{
  "arch": "conformer",
  "model": "CTC audio transcriber",
  "dataset": "read English sentences (LibriTTS-R)",
  "train_examples": 15625,
  "gain_aug_db": 6,
  "n_mels": 40,
  "hop_length": 160,
  "input": "log_mel",
  "spec_augment": true,
  "win_length": 400,
  "tokenizer": "char",
  "vocab_size": 32,
  "norm": "layernorm_no_bias",
  "hidden_act": "star_relu",
  "mlp_ratio": 4,
  "head_dim": 32,
  "fused_qkv": true,
  "qk_norm": false,
  "inner_norm": false,
  "moe": "top_k",
  "num_experts": 8,
  "moe_every": 1,
  "expert_mlp_ratio": 0.5,
  "experts_per_token": 2,
  "shared_expert": false,
  "subsampling": 2,
  "layers": 8,
  "width": 256,
  "positions": "sincos",
  "kernel_size": 9,
  "residual_init": "zero_last",
  "optimizer": "soap",
  "beta2": 0.95,
  "learning_rate": 0.0024,
  "beta1": 0.9,
  "shampoo_beta": 0.95,
  "eps": 1e-08,
  "precondition_frequency": 20,
  "max_precond_dim": 1024,
  "one_sided": true,
  "adamw_lr_other_params": 0.00095,
  "max_steps": 8400,
  "batch_size": 96,
  "epochs": 51.6,
  "lr_schedule": "poly",
  "final_lr_fraction": 0.1,
  "warmup_steps": 420,
  "weight_decay": 0.08,
  "adamw_weight_decay_other_params": 0.05
}
Rows from block 4 of a small CTC audio transcriber, named by matrix and row number. Rows with one number within an expert belong to one neuron, the router's apart. Each number is 128 + 32 x the weight over its row's rms, rounded and kept within 0 to 255. All counts start at 0. Numbers have three digits each.
Before each expert's rows are labels from the 100 clips, of 14976, where the router gives the expert most weight on average: "loudest" is the band of the loudest frequency at the time of the peak. Only what is clearly more common there than usual is listed. The data: read English sentences (LibriTTS-R).
# router: router (model.blocks.4.mlp.router.weight, 8x256, trained with AdamW), inputs 0-127
# up: expert up (model.blocks.4.mlp.up, 8x128x256), inputs 0-127
# down: expert down (model.blocks.4.mlp.down, 8x256x128, transposed), outputs 0-127

# expert 5
loudest: 500 to 1000 Hz
router.5:105096111107129144097131118061135097122133132152146129141151131163181152179100096154143139135151144098111121132126120127204067127126148095162157123101095050156108144091116091144099123193183119121159142120152152084160103114152098144188085134128139140156137116091113084136134100147124102171177146122172150148072094183147091125132111122059150096187112153134146181114158118142130057105189
up.0:116155117111159122119156100105102074116151110104105152143193132114121102116124079152104193044132127108175143139113075106202121085119142126104149117151146105160127115109093092124056095156169145165180123148191146091117136138152120122191128126062159119120144064134111082183153134135096089189148148029140163160128087176109082133111121122150146088100088120124133153112172148177128129125247
down.0:128158132161131172127130119146166099145148132152108080118136148114118116109141178104143149138142175100191158063120117173122162143084136059093124097159177183112094146130149185103139083112141104148173093091130110094160168115176149124120090136131182124153122117117141153098092061108137099080160137184104100110100128161154121133127186153125092144147149104156165100101111144114100078094149
up.1:112072113144103162121130108121184116100093137079153048148151145145150204158086197133135144083165140123079158081132071158115091131119137109139135049123143107159060144086170141123161118096137099105101106164119117156142149198130152167092106171205082186170207187118128129130153115113206188109081110159156171148112099113137168135073111135176130144080127119123088124151049136161146112128127
down.1:151086114102125141115132156127127107127130142072149126138167098159120152088117158186144140111182106089124097143154184106133144152147129176132089158113044107129188063186096090173103232173121180127148086114143122143079163136130091165125123130114132137121055140147128119136069156189151132107163089086044151152138087144121109105126165144110187067162131118137097136151129155106149132186148
up.2:155124157112081093098082106075147141115080147187161168141091128084150116152119122166099129098159127100133151157134131110162106120151131092075098133103126200213184128150114147084019111160101155143100127052154066151104136125123147147118154133125118174136099111124151131089115161138124135170123132215135133159068130104105039153146163138186142122222110162107179108107105120113118125167116
down.2:081130115052156177153160118111202087125138096154161136100154121147070090183124160081142109115115116111182161132106132161092176125107155115074093112181145174183144128182116146111101160129171053119153156116112109128163114136064117174115123092154164156130117089111239098034163102122147129103107125140152084132074157148093107102110146112171141169160084160171139109129135155175106106115155
up.3:134133156160147177135076104160095133173110160130128146157104108130207091165192141125185163137121130112063124108127132099158120130110136109158130100111128171132165095128127108046114094148115083085113130146086152090115112085110099113107120123138093103098143181120097134102133150128120205068136146166086120130150187124126119108080132127079093143121102091121104150198118151173157137149098
down.3:171175016165109125168107129146111132090137137109139133139172133136112106158237106148107114112176079123103111072133170090093120098118155131097142165122021159133122107153138147088099172149104131121104085127161168115166148131109117090125141020122148183134127078099135125107119065163137160185155119063115114092120121098121110119098131194081140111134134161129137132101113126148142131099124
up.4:132130097089122140062086134096085128117108112161181201115121151094084140147125140090155090090129141131195118148132077214131186111111077131096152142172132096127093105137098110133158149120120135117156105128151136153131096164121087120108155103161088098149108107161118156101153176111064112090118119132076149179118124156160161132100134063081154160138157060126105160143154170160070140078149
down.4:175071125195131152117152173092119084146113112124138137160091079182143150112112116113200107118133154153146125194143148153112117131087120166093132109091105093091131153166116166151134037089111138128149132085078156079146086170113079094117159088069116168160126116079163143102167177109102112148095074095144150075160157142137113072108088082149082173161107067083105165101095086133111153181150
up.5:144132152154153147102149118146130076181111054126168088116109142112100135101119031155191188074095100177149083122113116190094158130137053157046190153134109105160151148129183142143163112087098176173172141146143181125119146076091103155122155165124089105120164148153187188085137143160129110136116093127082139149121138091142093104078106110163080151094139126122094139133098120178075128161167
down.5:143141164097175182107166105148095082154124139082148089164137180133140136158127092087146064101135145119159124119117127150144172155096145084128165107121097121170149124149131104174154111108152146131191114148142172158120189105136118114241152144145103138146099093107171176098133099157118082099119063152067155171125129106190167124059091097180105121139160039108148162146093143170139120117166
up.6:143128146130113216167166142106166118131104145125111114141157119175106142135124104093086136117140095144131169092111143197064146092099131116093117090102106160150121171089156143184095164126115109173170152107131145137126173176080085140212187106093137171196168133128181152102102180100092134111129151105118143091095122146133113107080131130163107032097168138121124098103156145188119219183142
down.6:126098107110116099125165156145133203124090124113135135177127125126133177147154123111139067105136129112106167048104171100132162143098104104123206122087132141114151181179149092090119162122134150188122139108104046142108153174128075137129129153114143141112107081103144141106129166126119095119144134137077161148176180109100139123079094090164108079170110095096170131171112159093038137126137
up.7:133125081160121138092160127089132125097196113137093102121109150152172190136107201065122136105152096145090128166133094131106132173141049133127164123149153155091109164046153138119125138068117126120172111109166157090120151169101129176155148163160134139181129101116118122137156133127143201131144105111153152189082127105138149167091106158154178143088185132120086127071116147168095105154118
down.7:133160143110112099112123156119117134109103142110055103109153093140115160119162105102075107194095122158187113117133154193083088121085052120078089098128107126087089165103072130119157125148147142134161105140194167056125129111126139152093142115121161124173107161142128127153109142093084107127136094136154119126177176133168124143171084157134151151144118161078171167096140162153133150113119
up.8:120143166133031123089107177082178107168163117139152170120135125138096150091102125085179115100127134109116125090082163151093151209149158061120144103095028120139155134080115151185139140058121134090127106123120116104121142099118151135136153116143077100137137133190091133155126178126175127147105177127141097182139097094188127184140129180172093075157134106122137076129116090122124130115155
down.8:121119094127156116098116131077096129122082067099153104171069113108175151114099182134149182140153104148099112114127135164110089130137112164140143170142119076186073079088115150145181054158132158165125086129104159136152117155100158172174113137116087073090061117107151106095136138082123082155151185137119131110140096119147066162137188159190157129122120186116097125127163071195133097103134

# expert 1
loudest: 250 to 500 Hz
router.1:220136143113125136169195132081061086177173111142131161103136147127123183127099115133147119173098146114099104108144104133135066125100125162138125150096083116103106130119150069163142122131158080139116134124109141145052095134130067118095120163056123169214148104119094142110084117112187129144130142061138118105104084212115160092171159150082075106198128089145128125150121091100130134098189
up.0:119145069124140108146100171133106113158129090174130155135196158110169081151159097097093099137071155162128159097104158146128143130154170126111107133087148163132144164173124109132159151126101178160164132078090119081184120101082117116120139144132120106087129115131065156149100165155184145109149205135119090157116160077166134111111116134160124094130188126150154120150168095136125202110069
down.0:140158150137130135132117100100179069169153073106150179163094110136143173157128111110161124128109101130173136228073154134084136113169145132111122133105103080111099087090174159145116148117047121166082180125093152149176171037102098179131148075106152160112115172123146140099120151179132165152084074116148136124187173139092104149098093117186118129136084112113112184107121146160177144157129
up.1:174126140015139097135171127147100134173094113097136126142148159141131151158131152075170091091149176169162127161156113151106137117122122121200146124093092099135124163148135068137106115062118110119092107163137170101048131125102161127110103158106141098118140089135171225120159144129164097067159138125137123112205168134159166148134156147148081120151071122124166118131113111154192080148141
down.1:080148122102114134105121084085102142120122162195133071136191162072176115142163153091152079081192191149116158096073084084162096197082145115189106126118107177150106120121118106060152121061114083120117087185066175125124156091144148123109132149117133152144168166134153126160181078156153114106084114134148130091179102103069142118142085044130125168077118120149127087192136137184156149187067
up.2:121173114089143153109167133135185166077159104116189104160111172168079166131069115147126158078170061182100170160070164227105147132122193066096082086164150147102147153063128157158147149131147091116144094082110097113164132127156146132190107173145109149129131133151130081116132155170113130097081117119129138118151100146159099115120146107127123150078129118073081136155156066152161172069117
down.2:093077118103086140147153083113137131092108146113124119158163165102125149113109095122140136106155084121131098113164104124156164076157095101111103107112113176125117180122166140066139133157147177124112154122166104156183195116124083170120043152106156164177087205138114139126157105154119148170129158078084165201125122212093122081167175143113092131147079169159131113135103125084113108149160
up.3:131134135115189083133125118137136110169078182099189075186174060124086098092150135130103144116125147149084144140112146089103107134230176105089182109155099132098130124179149157120117115105181166123104189151181131099117143142100153134143135091164067117162117124137061161062115161101124087113110140145171088146159124143156128085155074181116148140152099129132144134111115084120110139122071
down.3:150115135112099120152095125222150109162075163117120164173112146122126037084107132090139055125125183112150176169100122122144094127162072129128112129165128140121112081191106181115127088107141136086145183145116147136125180150115128101156100132130159168134147069110165155101042127087121102081142087144107122125166123120146144088128127094129137176166123126119136106071080220127132178156117
up.4:136093074148099126090154188176187125138113155174166117196177155130149122104053146109098104182106130093141178189158112119151117128124121144090115149131175174190162126130115130156108164125105127145093146123105137220117141130077101143119141128114127161155092109103124183056161145140122073136114158201169121128093141124122092181114154172174055182182115134084111087150154140108065143132086
down.4:143119174125165129154124122169142183195101161084185126141118103056076149066120136133105131173133115118154145103095149091120173144129120160146162161122067153169115114137123109131106103104146141078054170065102144142068177103167186178177179195208138131111155081119099122072109108124145167155098122099151155134110132101137128168165141167065165121170130129159155117084117191094094065199099
up.5:136186122134111086096166103094197139174089129104158086121130129175118105118150117056090109145143159106107114172162051149101138125159122111138174090052129148114098181116198130132187156121157123107167144158124132126167094143111152178137120127159086151177089104164104194115129160102150063130140107123193137139162107120152150096207091189184091110161126114123115117147069126129158130142103
down.5:152051124217091164160125145123159110109188141164098100109090093143172099143123123131083109105151114120141128146143125135132079131134146105149097032092141131117102107108160129160112096127123119162150107097118083128058090154138104159133143115084152174127168150128211095086150116094163090180127108112116144084183112107123193101110115116146162140150129100167091138204139163109162145155073
up.6:157142121135056094124114120092144143114157082106130142125114126111133127109114115135114125143130189138111090107140136138102137121062142140141110110119098138124131135105097144132204064088129164094105140206149126165118186110102139177107190154091084135196180119154096159141156139097136085070139102095105152149076147158169071121179178136063092184155097104051107151091115149187110141141139
down.6:140151091165066096123146145178128185133084181135099138111198062101095172136100135106151153102101124123127141112145145197107151136159130116167111109128106134131167127129147146091106124148148174157116164135170089168096163130117152097147119140132136122126227141171104143168137120118107103114158092118089145159123116100137091150115189149075099133186148107124095097132128188051158088120127
up.7:142166132123114121087076108146112188109104117137087142081117135159095111117137135123145126164124154121098057114151113168166142135123096146076129085172156117084100188080123155047196150116139148097158156122127062127098136159118114104137179169114137135132176103157120136160133120106181120170144114121111138115116152125132167242111127209065109083133109087191129141087113152086119079092162
down.7:104113085137123154067117166175114154120174146123149110111135122120087150099187201162142151111103129059141139137156129112122167140092096189143135179152144119128140102082119110139105170115151068108108126159157096124102113111112079111094135162108160149114120152106099149137129091144152126143156109106124078170081152124103169183149168128128154124185127131134134059172142132114074139133087
up.8:128121142126169108105146080088153142124109101143113093145123148111130165121155099124162125171141191159080071135127118134075137177091130103090199136142104080166087179110136142160208121087110140158183151161173194115140098093121136089100138097152067140127154086139175113121142129098132147175098119131077154150165100104144121128072102130156136167120102058116089150125062108177137117136093
down.8:131119147137159167144106173171135122100092125124193108082143133124136164082152092075100162084143116088156111109182094168117198085140078173091143197127133090115119016198131180194121178142125117116153097150149079142095121133129096180090105170159131137112183123116160103104076136170085087202114097105092183154127142120142110110086102132109113137138108099100153170133051163120068128138103

# expert 6
loudest: 4000 to 8000 Hz
router.6:154132095157145131101163092144159101079121170088131115124161078132112145075149180129064158119109171133156137104116091146164154098174143168159151137152139168153113106085112139119161181074086143093146151166104167121143185096102151162054089154120125147129129177096120206106140151156118172186134143087144140150077122042112186137121105117125110137069179143169176062107108212162126145113141
up.0:144100117126097168143091170105166124128145158105137054043123191059132152133097113154097174123117087132135187184155143099094094097213100108154090088097113126118133132146130144138134116094114123200195170135109114101178135095118118139198091161109109119082119135111063098123078095134153096126193106108150099106184157107146127130152086134104137098088108129127188140125102109146093154111171
down.0:153147116139105116084120140129160130146099094120135123167089156138148124065094147113132158143108105146188136169078125108116112147139116136132123155189095181121152092182152099123179145177077179083138189124074105152198148191100129134157121124180179168073101126112130166131113138129109102083155109158065129069083171148134150178066090116113164130170159118175134072132094130116085131153101
up.1:120104138154100118129076139141150157107139162112096132073115163062124133153109156121113128137112135074132078110124078140082107164148133144198182062154136102157080213055150131121143149141122110071138140135119138161083134132119166097126182142105115120168161117153139098116119062123200069148161149121142141139117076118137171192109124167130114127131181116136094097192102165094124124171031
down.1:207088144134130145111128089109072083119169105109124107137152181129154064135152111136145092138097125084105077114166120146133146101131143115166145133082148117143084106091153109135071062147118099141121132131158145032160162125125142128145124074129125113104106137160142130123149117074087098142106139099128110137120127146090164121175150140135165208108098092186149106163134168149073109169118
up.2:104121085161152147130152118111155162151155154212136129085155133105131170058115122154175146154152110139098119116120156054136139140175133105117137070096146093106127149055139118113141119135172225139164073077118140102111097180131136152143093156151128128150179101129090090155085082075139095151132160103194070121123115139109119162132115132107126144074169132122161155058165102065129127099142
down.2:161079095108096098160094082085118190161104116147155078199153125148190134154115119133144141089132099138085139071177107153115124166142081129157152082057128059120142135103165098168127121111161147145108164098104113149165118128163130104170138096166169136113113103106164105116121095095129111167133146155132077117095122149105051140141131189093135114142044108127119093166124152045156141159120
up.3:141095157089108139100173172165095113151087150126136137087193093075117234125088132154089125090068110121158097176091148124136136113157144122125141132163144138087141123162170110151127133127113111162096110138139092056104123137138131099061144121113147086123136166183186108142105135138180115142130125132140081076185179164117178133130075107098193074162135120164119092180156094034090105134158
down.3:155117189060156092144137095120119097091086141065144137101098162124185118116131172117114132141121118160095197183072166084150094115106094090206108068069101142137107096153162119070177146127196166056170137048119125127143113128136135083147069132138152143140158137115156067109090152094083129129121114171114165148189105122112102110150143122114160138131137106132143170200136117124149147138122
up.4:146166178087190136086094143157118073169137127090154186127111196115117119120149162160133111102097155122138092121113131145137129105088082163137153169163129107099142075118083094173138126135095112083138082159168160115111118067120161110110093158057159155081124091100168179166137131148128120089075143112097163104152168136136118081160137068126149161130080131145119158134154108118123200126159
down.4:178125118102110090140118129103104162111123096173185180109164181132105116138166137161108133067116153091128149124099130165151163032131130113154156116151048121195142072119110146150163147137112175161147120145139151050163106122105051150158133172122150115161149081100148124123137133128125163170080095164159135130150158108159117140195127118078101103105141154119189164188105074102112111139180
up.5:104186114160145121138089118159084149103089114049162177118149105071116092097147132115136178141144144133100088142082085127180184120171162102164161168188131161189129171108135153124154131047116104126121117149159083106149083000091163151096134135177065127081225131153111136131179136120129159121132106132074103189133098115147092111107113176129053149153122108145109118148098163103097179063121
down.5:112097160158123117105136109176145154100094121100129151128069211145099086134151136140086185107128117101128161164163117115134112059052110113100174163176129166113136051174136090115138141183146099154123179137165103087132154160082060121147111077101150120131174127135127104184068114120058159153090116189101141127104156118146105118140090097116128111103102131187138106156119133048077122152050
up.6:098116154078084144080120133071139104127119071165097153109129103103110124091077133101183106137147155139090087129109139134120146155152124066113182099118141112143137126130068109159105059168072091118102064092129174110138124078181229095199140146144028130127116111131091110138177125106155101125174214137117104187107124159192120149160148203102122085166131071106097103170139120112129139162124
down.6:105149152119131171098108106149146146125154136150160128108102104093155170159099058130109125077113143183144145110157144172047153090118101145097167133058162071091104174111158138157168107121087131103108112091094113156080149152129114198129135125083113125127119111163122087118194135181150113166150120176161112140218168145131131067149159166131057141195175093132107052146160151072084145091080
up.7:076118155135212057079119042081089116100146095149136141190114105190117105122125133132124180067117167158081112160105142119138123084119141096110102142138121055156139082137087091163112136143151141088111141171169155147165145089130145154131149103158138121134124123136123185181161140106087126103183130095174163145097119129148069130145151144129113143080076107159086149135085119160107118081159
down.7:104106123123178064125094098113124140116161140129104127181157172122123137180106134144143140158160145135081175127147196187140129117141126121101150087140133123088159138102139077080169138207177168113124189155118161120220191138115166087122099109117151122155106105162142097119058094132045168143087097177092168097118133164119087172107167098113160136086100135145140107146092098180133149081130
up.8:121118122200156118107108095107092083076172164187090095156115092105095111078131104073103160105048082124073130140130189088136136117162133207147134143147181093137112111171112162184126109136112125110116128111150149246103175123080071079133125094097137144150092130158129151134123162150086158101134127114099162114149173125119091142127161161160109108132147120142100125120107169107119080151135
down.8:116118120103147087139094152145184133121127151165203177187131116132076143129128139197133110177163189071121176170097102143129134124111125087139151104099178143112147119196130158092100139183101136079139094096113106182125096101100147082114116088157122157111032100151098051116173166150131115113125100141032103144155148108082086108092162097123187161151141124147112074130118135104137097055144

# expert 4
loudest: 250 to 500 Hz
router.4:134115144136130098170102075159158125175070205169140134156180131133172166137118117116128061157204089082180188113082129090147146101162157187137158113125111076131153155149092074066101114119101119135071116126090163129147108191162126148137183159161113124177146109140157122108146121080125124180129101164124115137124129098099093114142174146145068123131086094150137097121131199088172132156123
up.0:165168115103155128143105121112117080158075141137097146105143121122139058133137102161163064143176115101136126117066149102149153126108148178113148117167118063171187068202105077088098104164121153184100083084112154080138113185135141140169171104166122072113120085104100100167146142061094113161080125116125070137121101174113119133118145087078142142106108060148106199121190090140141148138087
down.0:146097066145129129086151129146136177154170129087107157154109165112102119156163211151103078165144195079101159116151088156144170122109167091077151137117154128122067122115158120145151161122188094078107142110159027175113137108122154115150126145173165145103140133144101150044152146128209178162128132098076148153104089161082103138153118133122108168135110125175082073123156155153119128191119
up.1:097177068094086119156113130117154166142122145132142100135147124173107136132096164114165123182110123126150127147104199071138111155207131089140075069104106165124116122095118122128126090155159142141099086039090102141137076161093135154124185142200088129100155145107118110136108164066183126103117124154153033132130124077119091147129087112147087130104121130074145044103142145079159177095133
down.1:134147145116081145130134139126173182169158104094173147160098131099108051182125157070167139096159209186086143149201144124128124108153063133092111144134205144125159113082135178147126094172121133106145176145153140094082150120133149080176111169092148156188115136138062119103128139171182158086109096157103168142168149115109088161141084089174129168121133140115109136130081111118124109102086
up.2:146120094145104159137151124112165133158078129094118123130155074203089090119144076065147118101155166135142086109102063148096114130077141128144168097105068111216150130157100102176124094108058184075129081106066188058118126173143173122148160087161142097137125112167132165092137130087111082158126118146122133176161135113104143121113094152097125175102106113143101137134116113117088155183102
down.2:143089154157122111135160089165121175160167158128100141094158176161093159142144166065093179062083157131134106194116141098106174118187156104198193124093126079123152079129144150149161091090127082149104132159099115071101074150138139121125062115129156136129106165154121108143127123186131139077111153111109090171136110163099196127161188174140160118124062118106142117115147134087155088105125
up.3:108098115105170154123120131131077082154099155034111125174121120130101114195078123164090071105094166180100174135067123132148113122120081091166145184111126108123097089160150112177118109130117074149102105145136166047107089111177126090123105099083107168038166145111127139154167152155107122099083145130157108157137163181147141101091207128138176118078128156137128122129149082154168164096150
down.3:043125091109142154172144165105128116085138078122118174171132109112175076064159107147075116179138194107098152136120127063156093166143086146171074126101165116098111146171130145183137162200145080108106130136131135106151113134129143116114141093134139168131099142077198110134083119102068118140107131148158108132145148140166096129107159129146120116092116166172151105112123120132173179101124
up.4:084113158098136172111206116089178137109122128152124092162122163193101133176106143105131180107130109148098177117115049136139172109113121108131134087112136169114148174109091100110163111107176137072104132101152141172092152127119105107153143166134099091194088133124129140192200152151102159142096102111086144149113078141120092125145167121111140131118105097128091129125093097159133151188123
down.4:068151147140175157099119145113136125095086114170146108126104160140131139074181085157159172135098110140096111081207112074166122130100066163093163077106132148126145165118141143155148107137121142137228150109106169182156115107098143096068150099145143086125153112124115137146201128082124105084097160132082138103195197078133110097112105139139076202102112119130142081165129112111104184089112
up.5:101161137138184068115136141130167182132131136125183129151107102104082173111119132172076128150136132103115127127171146177113118106174108136086179116159178080109127154178158132136150127155098159126084168129112170133112129104078153123076087148105108144119137153120117119096079159154127087040120112101104151092200135081159147115100145114177113145089154162132073099168112121101090120060104
down.5:142144156115098123112108145144100162154180181157156118110102118083115081140149122159095150172129126138107092111159100159121087079149072168081133111125215106097129104111151125153115128064144157129131129113124158084147115125117144083119130128077205093138157144088140140087216095113118117159108131092146100071137157144117106108129154100111099096095110117134080028186152180125133164071113
up.6:097080159102084177145115121094167178107204097064071095112147104167165143143111160144136167088109180207168200119104087116081122176104099127132130127163133168146130123087128095098059126105090106106158114096126133087160155139108135137077128166136126101127099182185192099125111106198134125096147142134174112115153134113139164118108152154124200077115100151108186120152121133117168135132107
down.6:119141084156128068117110095160142164045123123102104111120155061141093139112178117143139161092091175081123098130113123154115116173085125149133145134127141138131094179079166150081179172207079103154205124113118146113171015107116125074111168126082078122129108126142106149123143160124122126107136125162127114081121160150073090051101138146104146125099135176146165108105171062140125136126175
up.7:080097135156105100133137159152128131076124136102173127188122084146141190131177145155107153181188132093086118139096088131133106161184136123098134183122122182130141134100075107074134084060140128112111149138138155169117117120103155103169173142103119152080161164147138097193156156143137207108165090169082160098094072095141115160098113186095170097127113149122124074134088161123137144134146
down.7:151149114136155093119169146088123133105109093090158151121126098095148119086110117084146111171147152161157104094093160158135118141103149085123094117145184075138176122130111125177146061066068178145078092114077115149124110118164095133102087137135119188131103102116122115065097161091157152103123150116093139116143124118109075131072160042131101180131209134163173142109104131108138120133125
up.8:095059148151139158102097143144117146115120183098146135158101146164138067154124085160140149087147144114148091130143172093145096130141085134104114186101070209121050152162092162092117087118058111104110125132143168112049079087199153198150113181130077104129169110152093093186116144135142080111171167116124070130171102077137152150117122103191087121149134165157122090145100118134151105126108
down.8:118154097114211124158096126153115174153141141113145140119148162165138147070086115162140092124144137160138133112142098145165145077071120104134142136150112159106122132082094122067148162159107135169121069127140118111132105063174170127108084145175135094107160130089132122124153107132088149059089110073128098087105116100146121107132150121114073171101128139136101122142141150142184137101107

# expert 3
loudest: 250 to 500 Hz
router.3:122137134121109125057090170100136150119169089141169084128114123112177143131117080159086124152080102197092152157179202131079165148160115121094120157143147174106122123129118156123128160135132153156164163046108196084134146125098163111153178097149140062098110113081121137109088196130099154056106151119102122127092192082145102103052172148141178127090160160042124143134165090076099174079070
up.0:108137158132089168111186135153127128122108105177173181082084129130106149159150155099080103135075195104149127109146070153123093058144077097134118101097145113126127150096067093112131127126120098042103160075089094163087133113070083162105180121074130136203146102082120144140153121139172132135148119159145171150116116109131106138128105142183108155147122123133100072155125159092108146153141
down.0:133078106146106152150176155148133101140056123140086148115080106064094140128153151135112098137136157104195085045123105118173168104101139136177174119122119153169143096104128098143126075150182114155156162091095056072136095112129122114175109178153109166192183085109090103157126109100201116152158127188098124134135141146136162131069101164160078158169164113133172109093140140103143148155195
up.1:113131128143067174099111116134146160137162135152210136059186109096130115149109181080161092080169141172146179117145116179134163106114049133163142090115136151154128193080188146132120166131110130105122132097149106132093171131154074148096103175109129108130112123118150194085120106105157091126156117116125145134145137162084227107090158079137147124191123153147179088122111156109059150153153
down.1:134159124106151111122128075111144134205123074116166142102070110148178149156123118110118178167140104139107143110126115106107142170155122093133115107128144157179128110095091132093139081109075153119092108077107179164118106108160151124141087134136168170077069107128152085139139090134104085119074129074138099083092115090115160168071080133189135076092140153071127175026144152088135136157130
up.2:157103137119160170196126095156147166169177149114098130119127126149134098087168060137160096086161165160134116087125137139109115155162116151094150126182091117174106063159151114166097094093077083196156132151127140070123108165120118140121145121172121105136082122137187139098077129133137150139096098132157079117153121140139117061084149093109121171060151100107173103130106131112140176135124
down.2:126155126126118069145119078059092132077126180141180142132083130179075191171073126113077146090147160189110111141137126137153188083113173121105139173135104118134084130136070069086149098144043198115095085126142115142102108156137081106140138119032176118128155153132130143118123204142171107142134155173143179100107175106077097102093172108165120111128123167147138084135098081100162141128136
up.3:155102128119146170111173127128140114163183113147141131123116115115129177075093109158151147145099158130136116137163099126163101174136120146118125113135142102115135069079095089190146111101055161131136078161112105125119094094110163142155169187131064154170137179164089119148158168106152112172132140106129048155100095113185103131132132124145079091079170135162197061075077136163121090135196
down.3:195120083182127185159124165129130100155145106105089149172128134104148130088123119151108127137178097121165069093058101090135103158123164105107117096167121073100175116143133120105114060114171100100139080074036098108094164107158095155077128117157137142158163117156107122168141172146139128149102129159129093128133058152117156127159182155107171180103049134113128094121151126124093053090146
up.4:084098155114137143165090180159156146123108106107121122151147105127154164153162154094106090138110147128131143066090094125093149123163112132106080168193078087069161098176178193115105145095112105159159163162147122124137052131123098146064125129198122097105163155138086150128155200197153106102163127115117110138172129143141175088094185091055117125144133070151063096152160178073134159104134
down.4:086123096133165115185051169125074145136129164194177090114146154091117145103136132065125114108125179113078073117127100158106130059151122130116120169058101127134122089124140102091151079164125136139215140055137096075118088135144105090109182167164187107154189118126128118194093116099132105079136160104115119135110157163089095078118150113103124129158066133120103127156116127135152170130100
up.5:095117116085101137077150104147155134096103101114119163128077131109064109126131065149102144075144112162211085139127120161165130111126147145132139098100143090206162145099063095155112129120142137168115134099136075205111151124119135203131164111133092157199088123144152169115094130077099092175105162138152080149109136214148124118109103145102099147158104115180153125168086154143091129183149
down.5:099159089123197083081114107113098178141081122119132191161118206127168117104121141144047113178155142166053096105134126196105112141149128134132136115141138128152123152156155174155157076154123126079133119192132105096153122120096187097121085145174169113083134176094125098137096150146141179109125124063131132157135153097148141228133102101093132108076186110163099095130103176143098106164152
up.6:156181126153109076062102131154074097117154105134149154124171101115152103114150106052119159060131095140168090177187147119114137146163112146090169165102125133147140117078114158134103121080106107152142125157084099134142150069114105167103153068125086114090146127119119177151096168152156148129126096193126105139138161141149141146109114107131142192180108108103160096127096109158070126143177
down.6:119149135124140180138186137109128165126115095111103109108197120124155137136131106154153065147178091171056119093133110136148123137136135139104152091200226170161120110091158201125083120114123134068060166120140095209147067145085128060133137100181083184094105064105089120128126154102107126122042073124096122130120129176091124133135103132139118164129117119159103095098114120104114082126145
up.7:174175131150139139148138093132167060124064162137123126091114091093063153109142090182150182098099119140176157182106183119106126060163138149097070122100135138151205092157063169139062096120138168216089091125123181116109169102119079164121146104152097081162117116106116137081088132165147165159065154140152148116110176154138126117106102117126092104130084177103133132161177130102092151109132
down.7:161132139116134170127137054147159139067116113114126092107188113116135118173125140095135133057148114150138196149073133113102137122081161172149068070153126137166178123149097067103070171141115091145122140132089137123137122151129088165081151116109169100129122115095132111154145111111084173078119128164114116080114138156091077076067117084147161193133124137148160129117171142099131076109089
up.8:123139122043085082142159117114134115137148103170132166113214061140126188158139100098182078083186171114125103145097062103086110110104176101123150108077123104139094178102096071135119080086101125086120086159130144119064149094186095171131134115136058152163141153198130136160238123116144122138125155152097181152153108148179132174145121142128020105148138108133125123135119153153118100156177
down.8:158160108185098103142196133148145110147145159110144124111110150099129153127161133172182110137123180116124187095069138123121071106149116079130119080124165148143110099153092117123105086127101156157044075096050166209095137129138121144124087105186106234133092126138158053100106150130125139135059105154125151177156126152159103116122131111081061160137081099140174107150169094176145117149131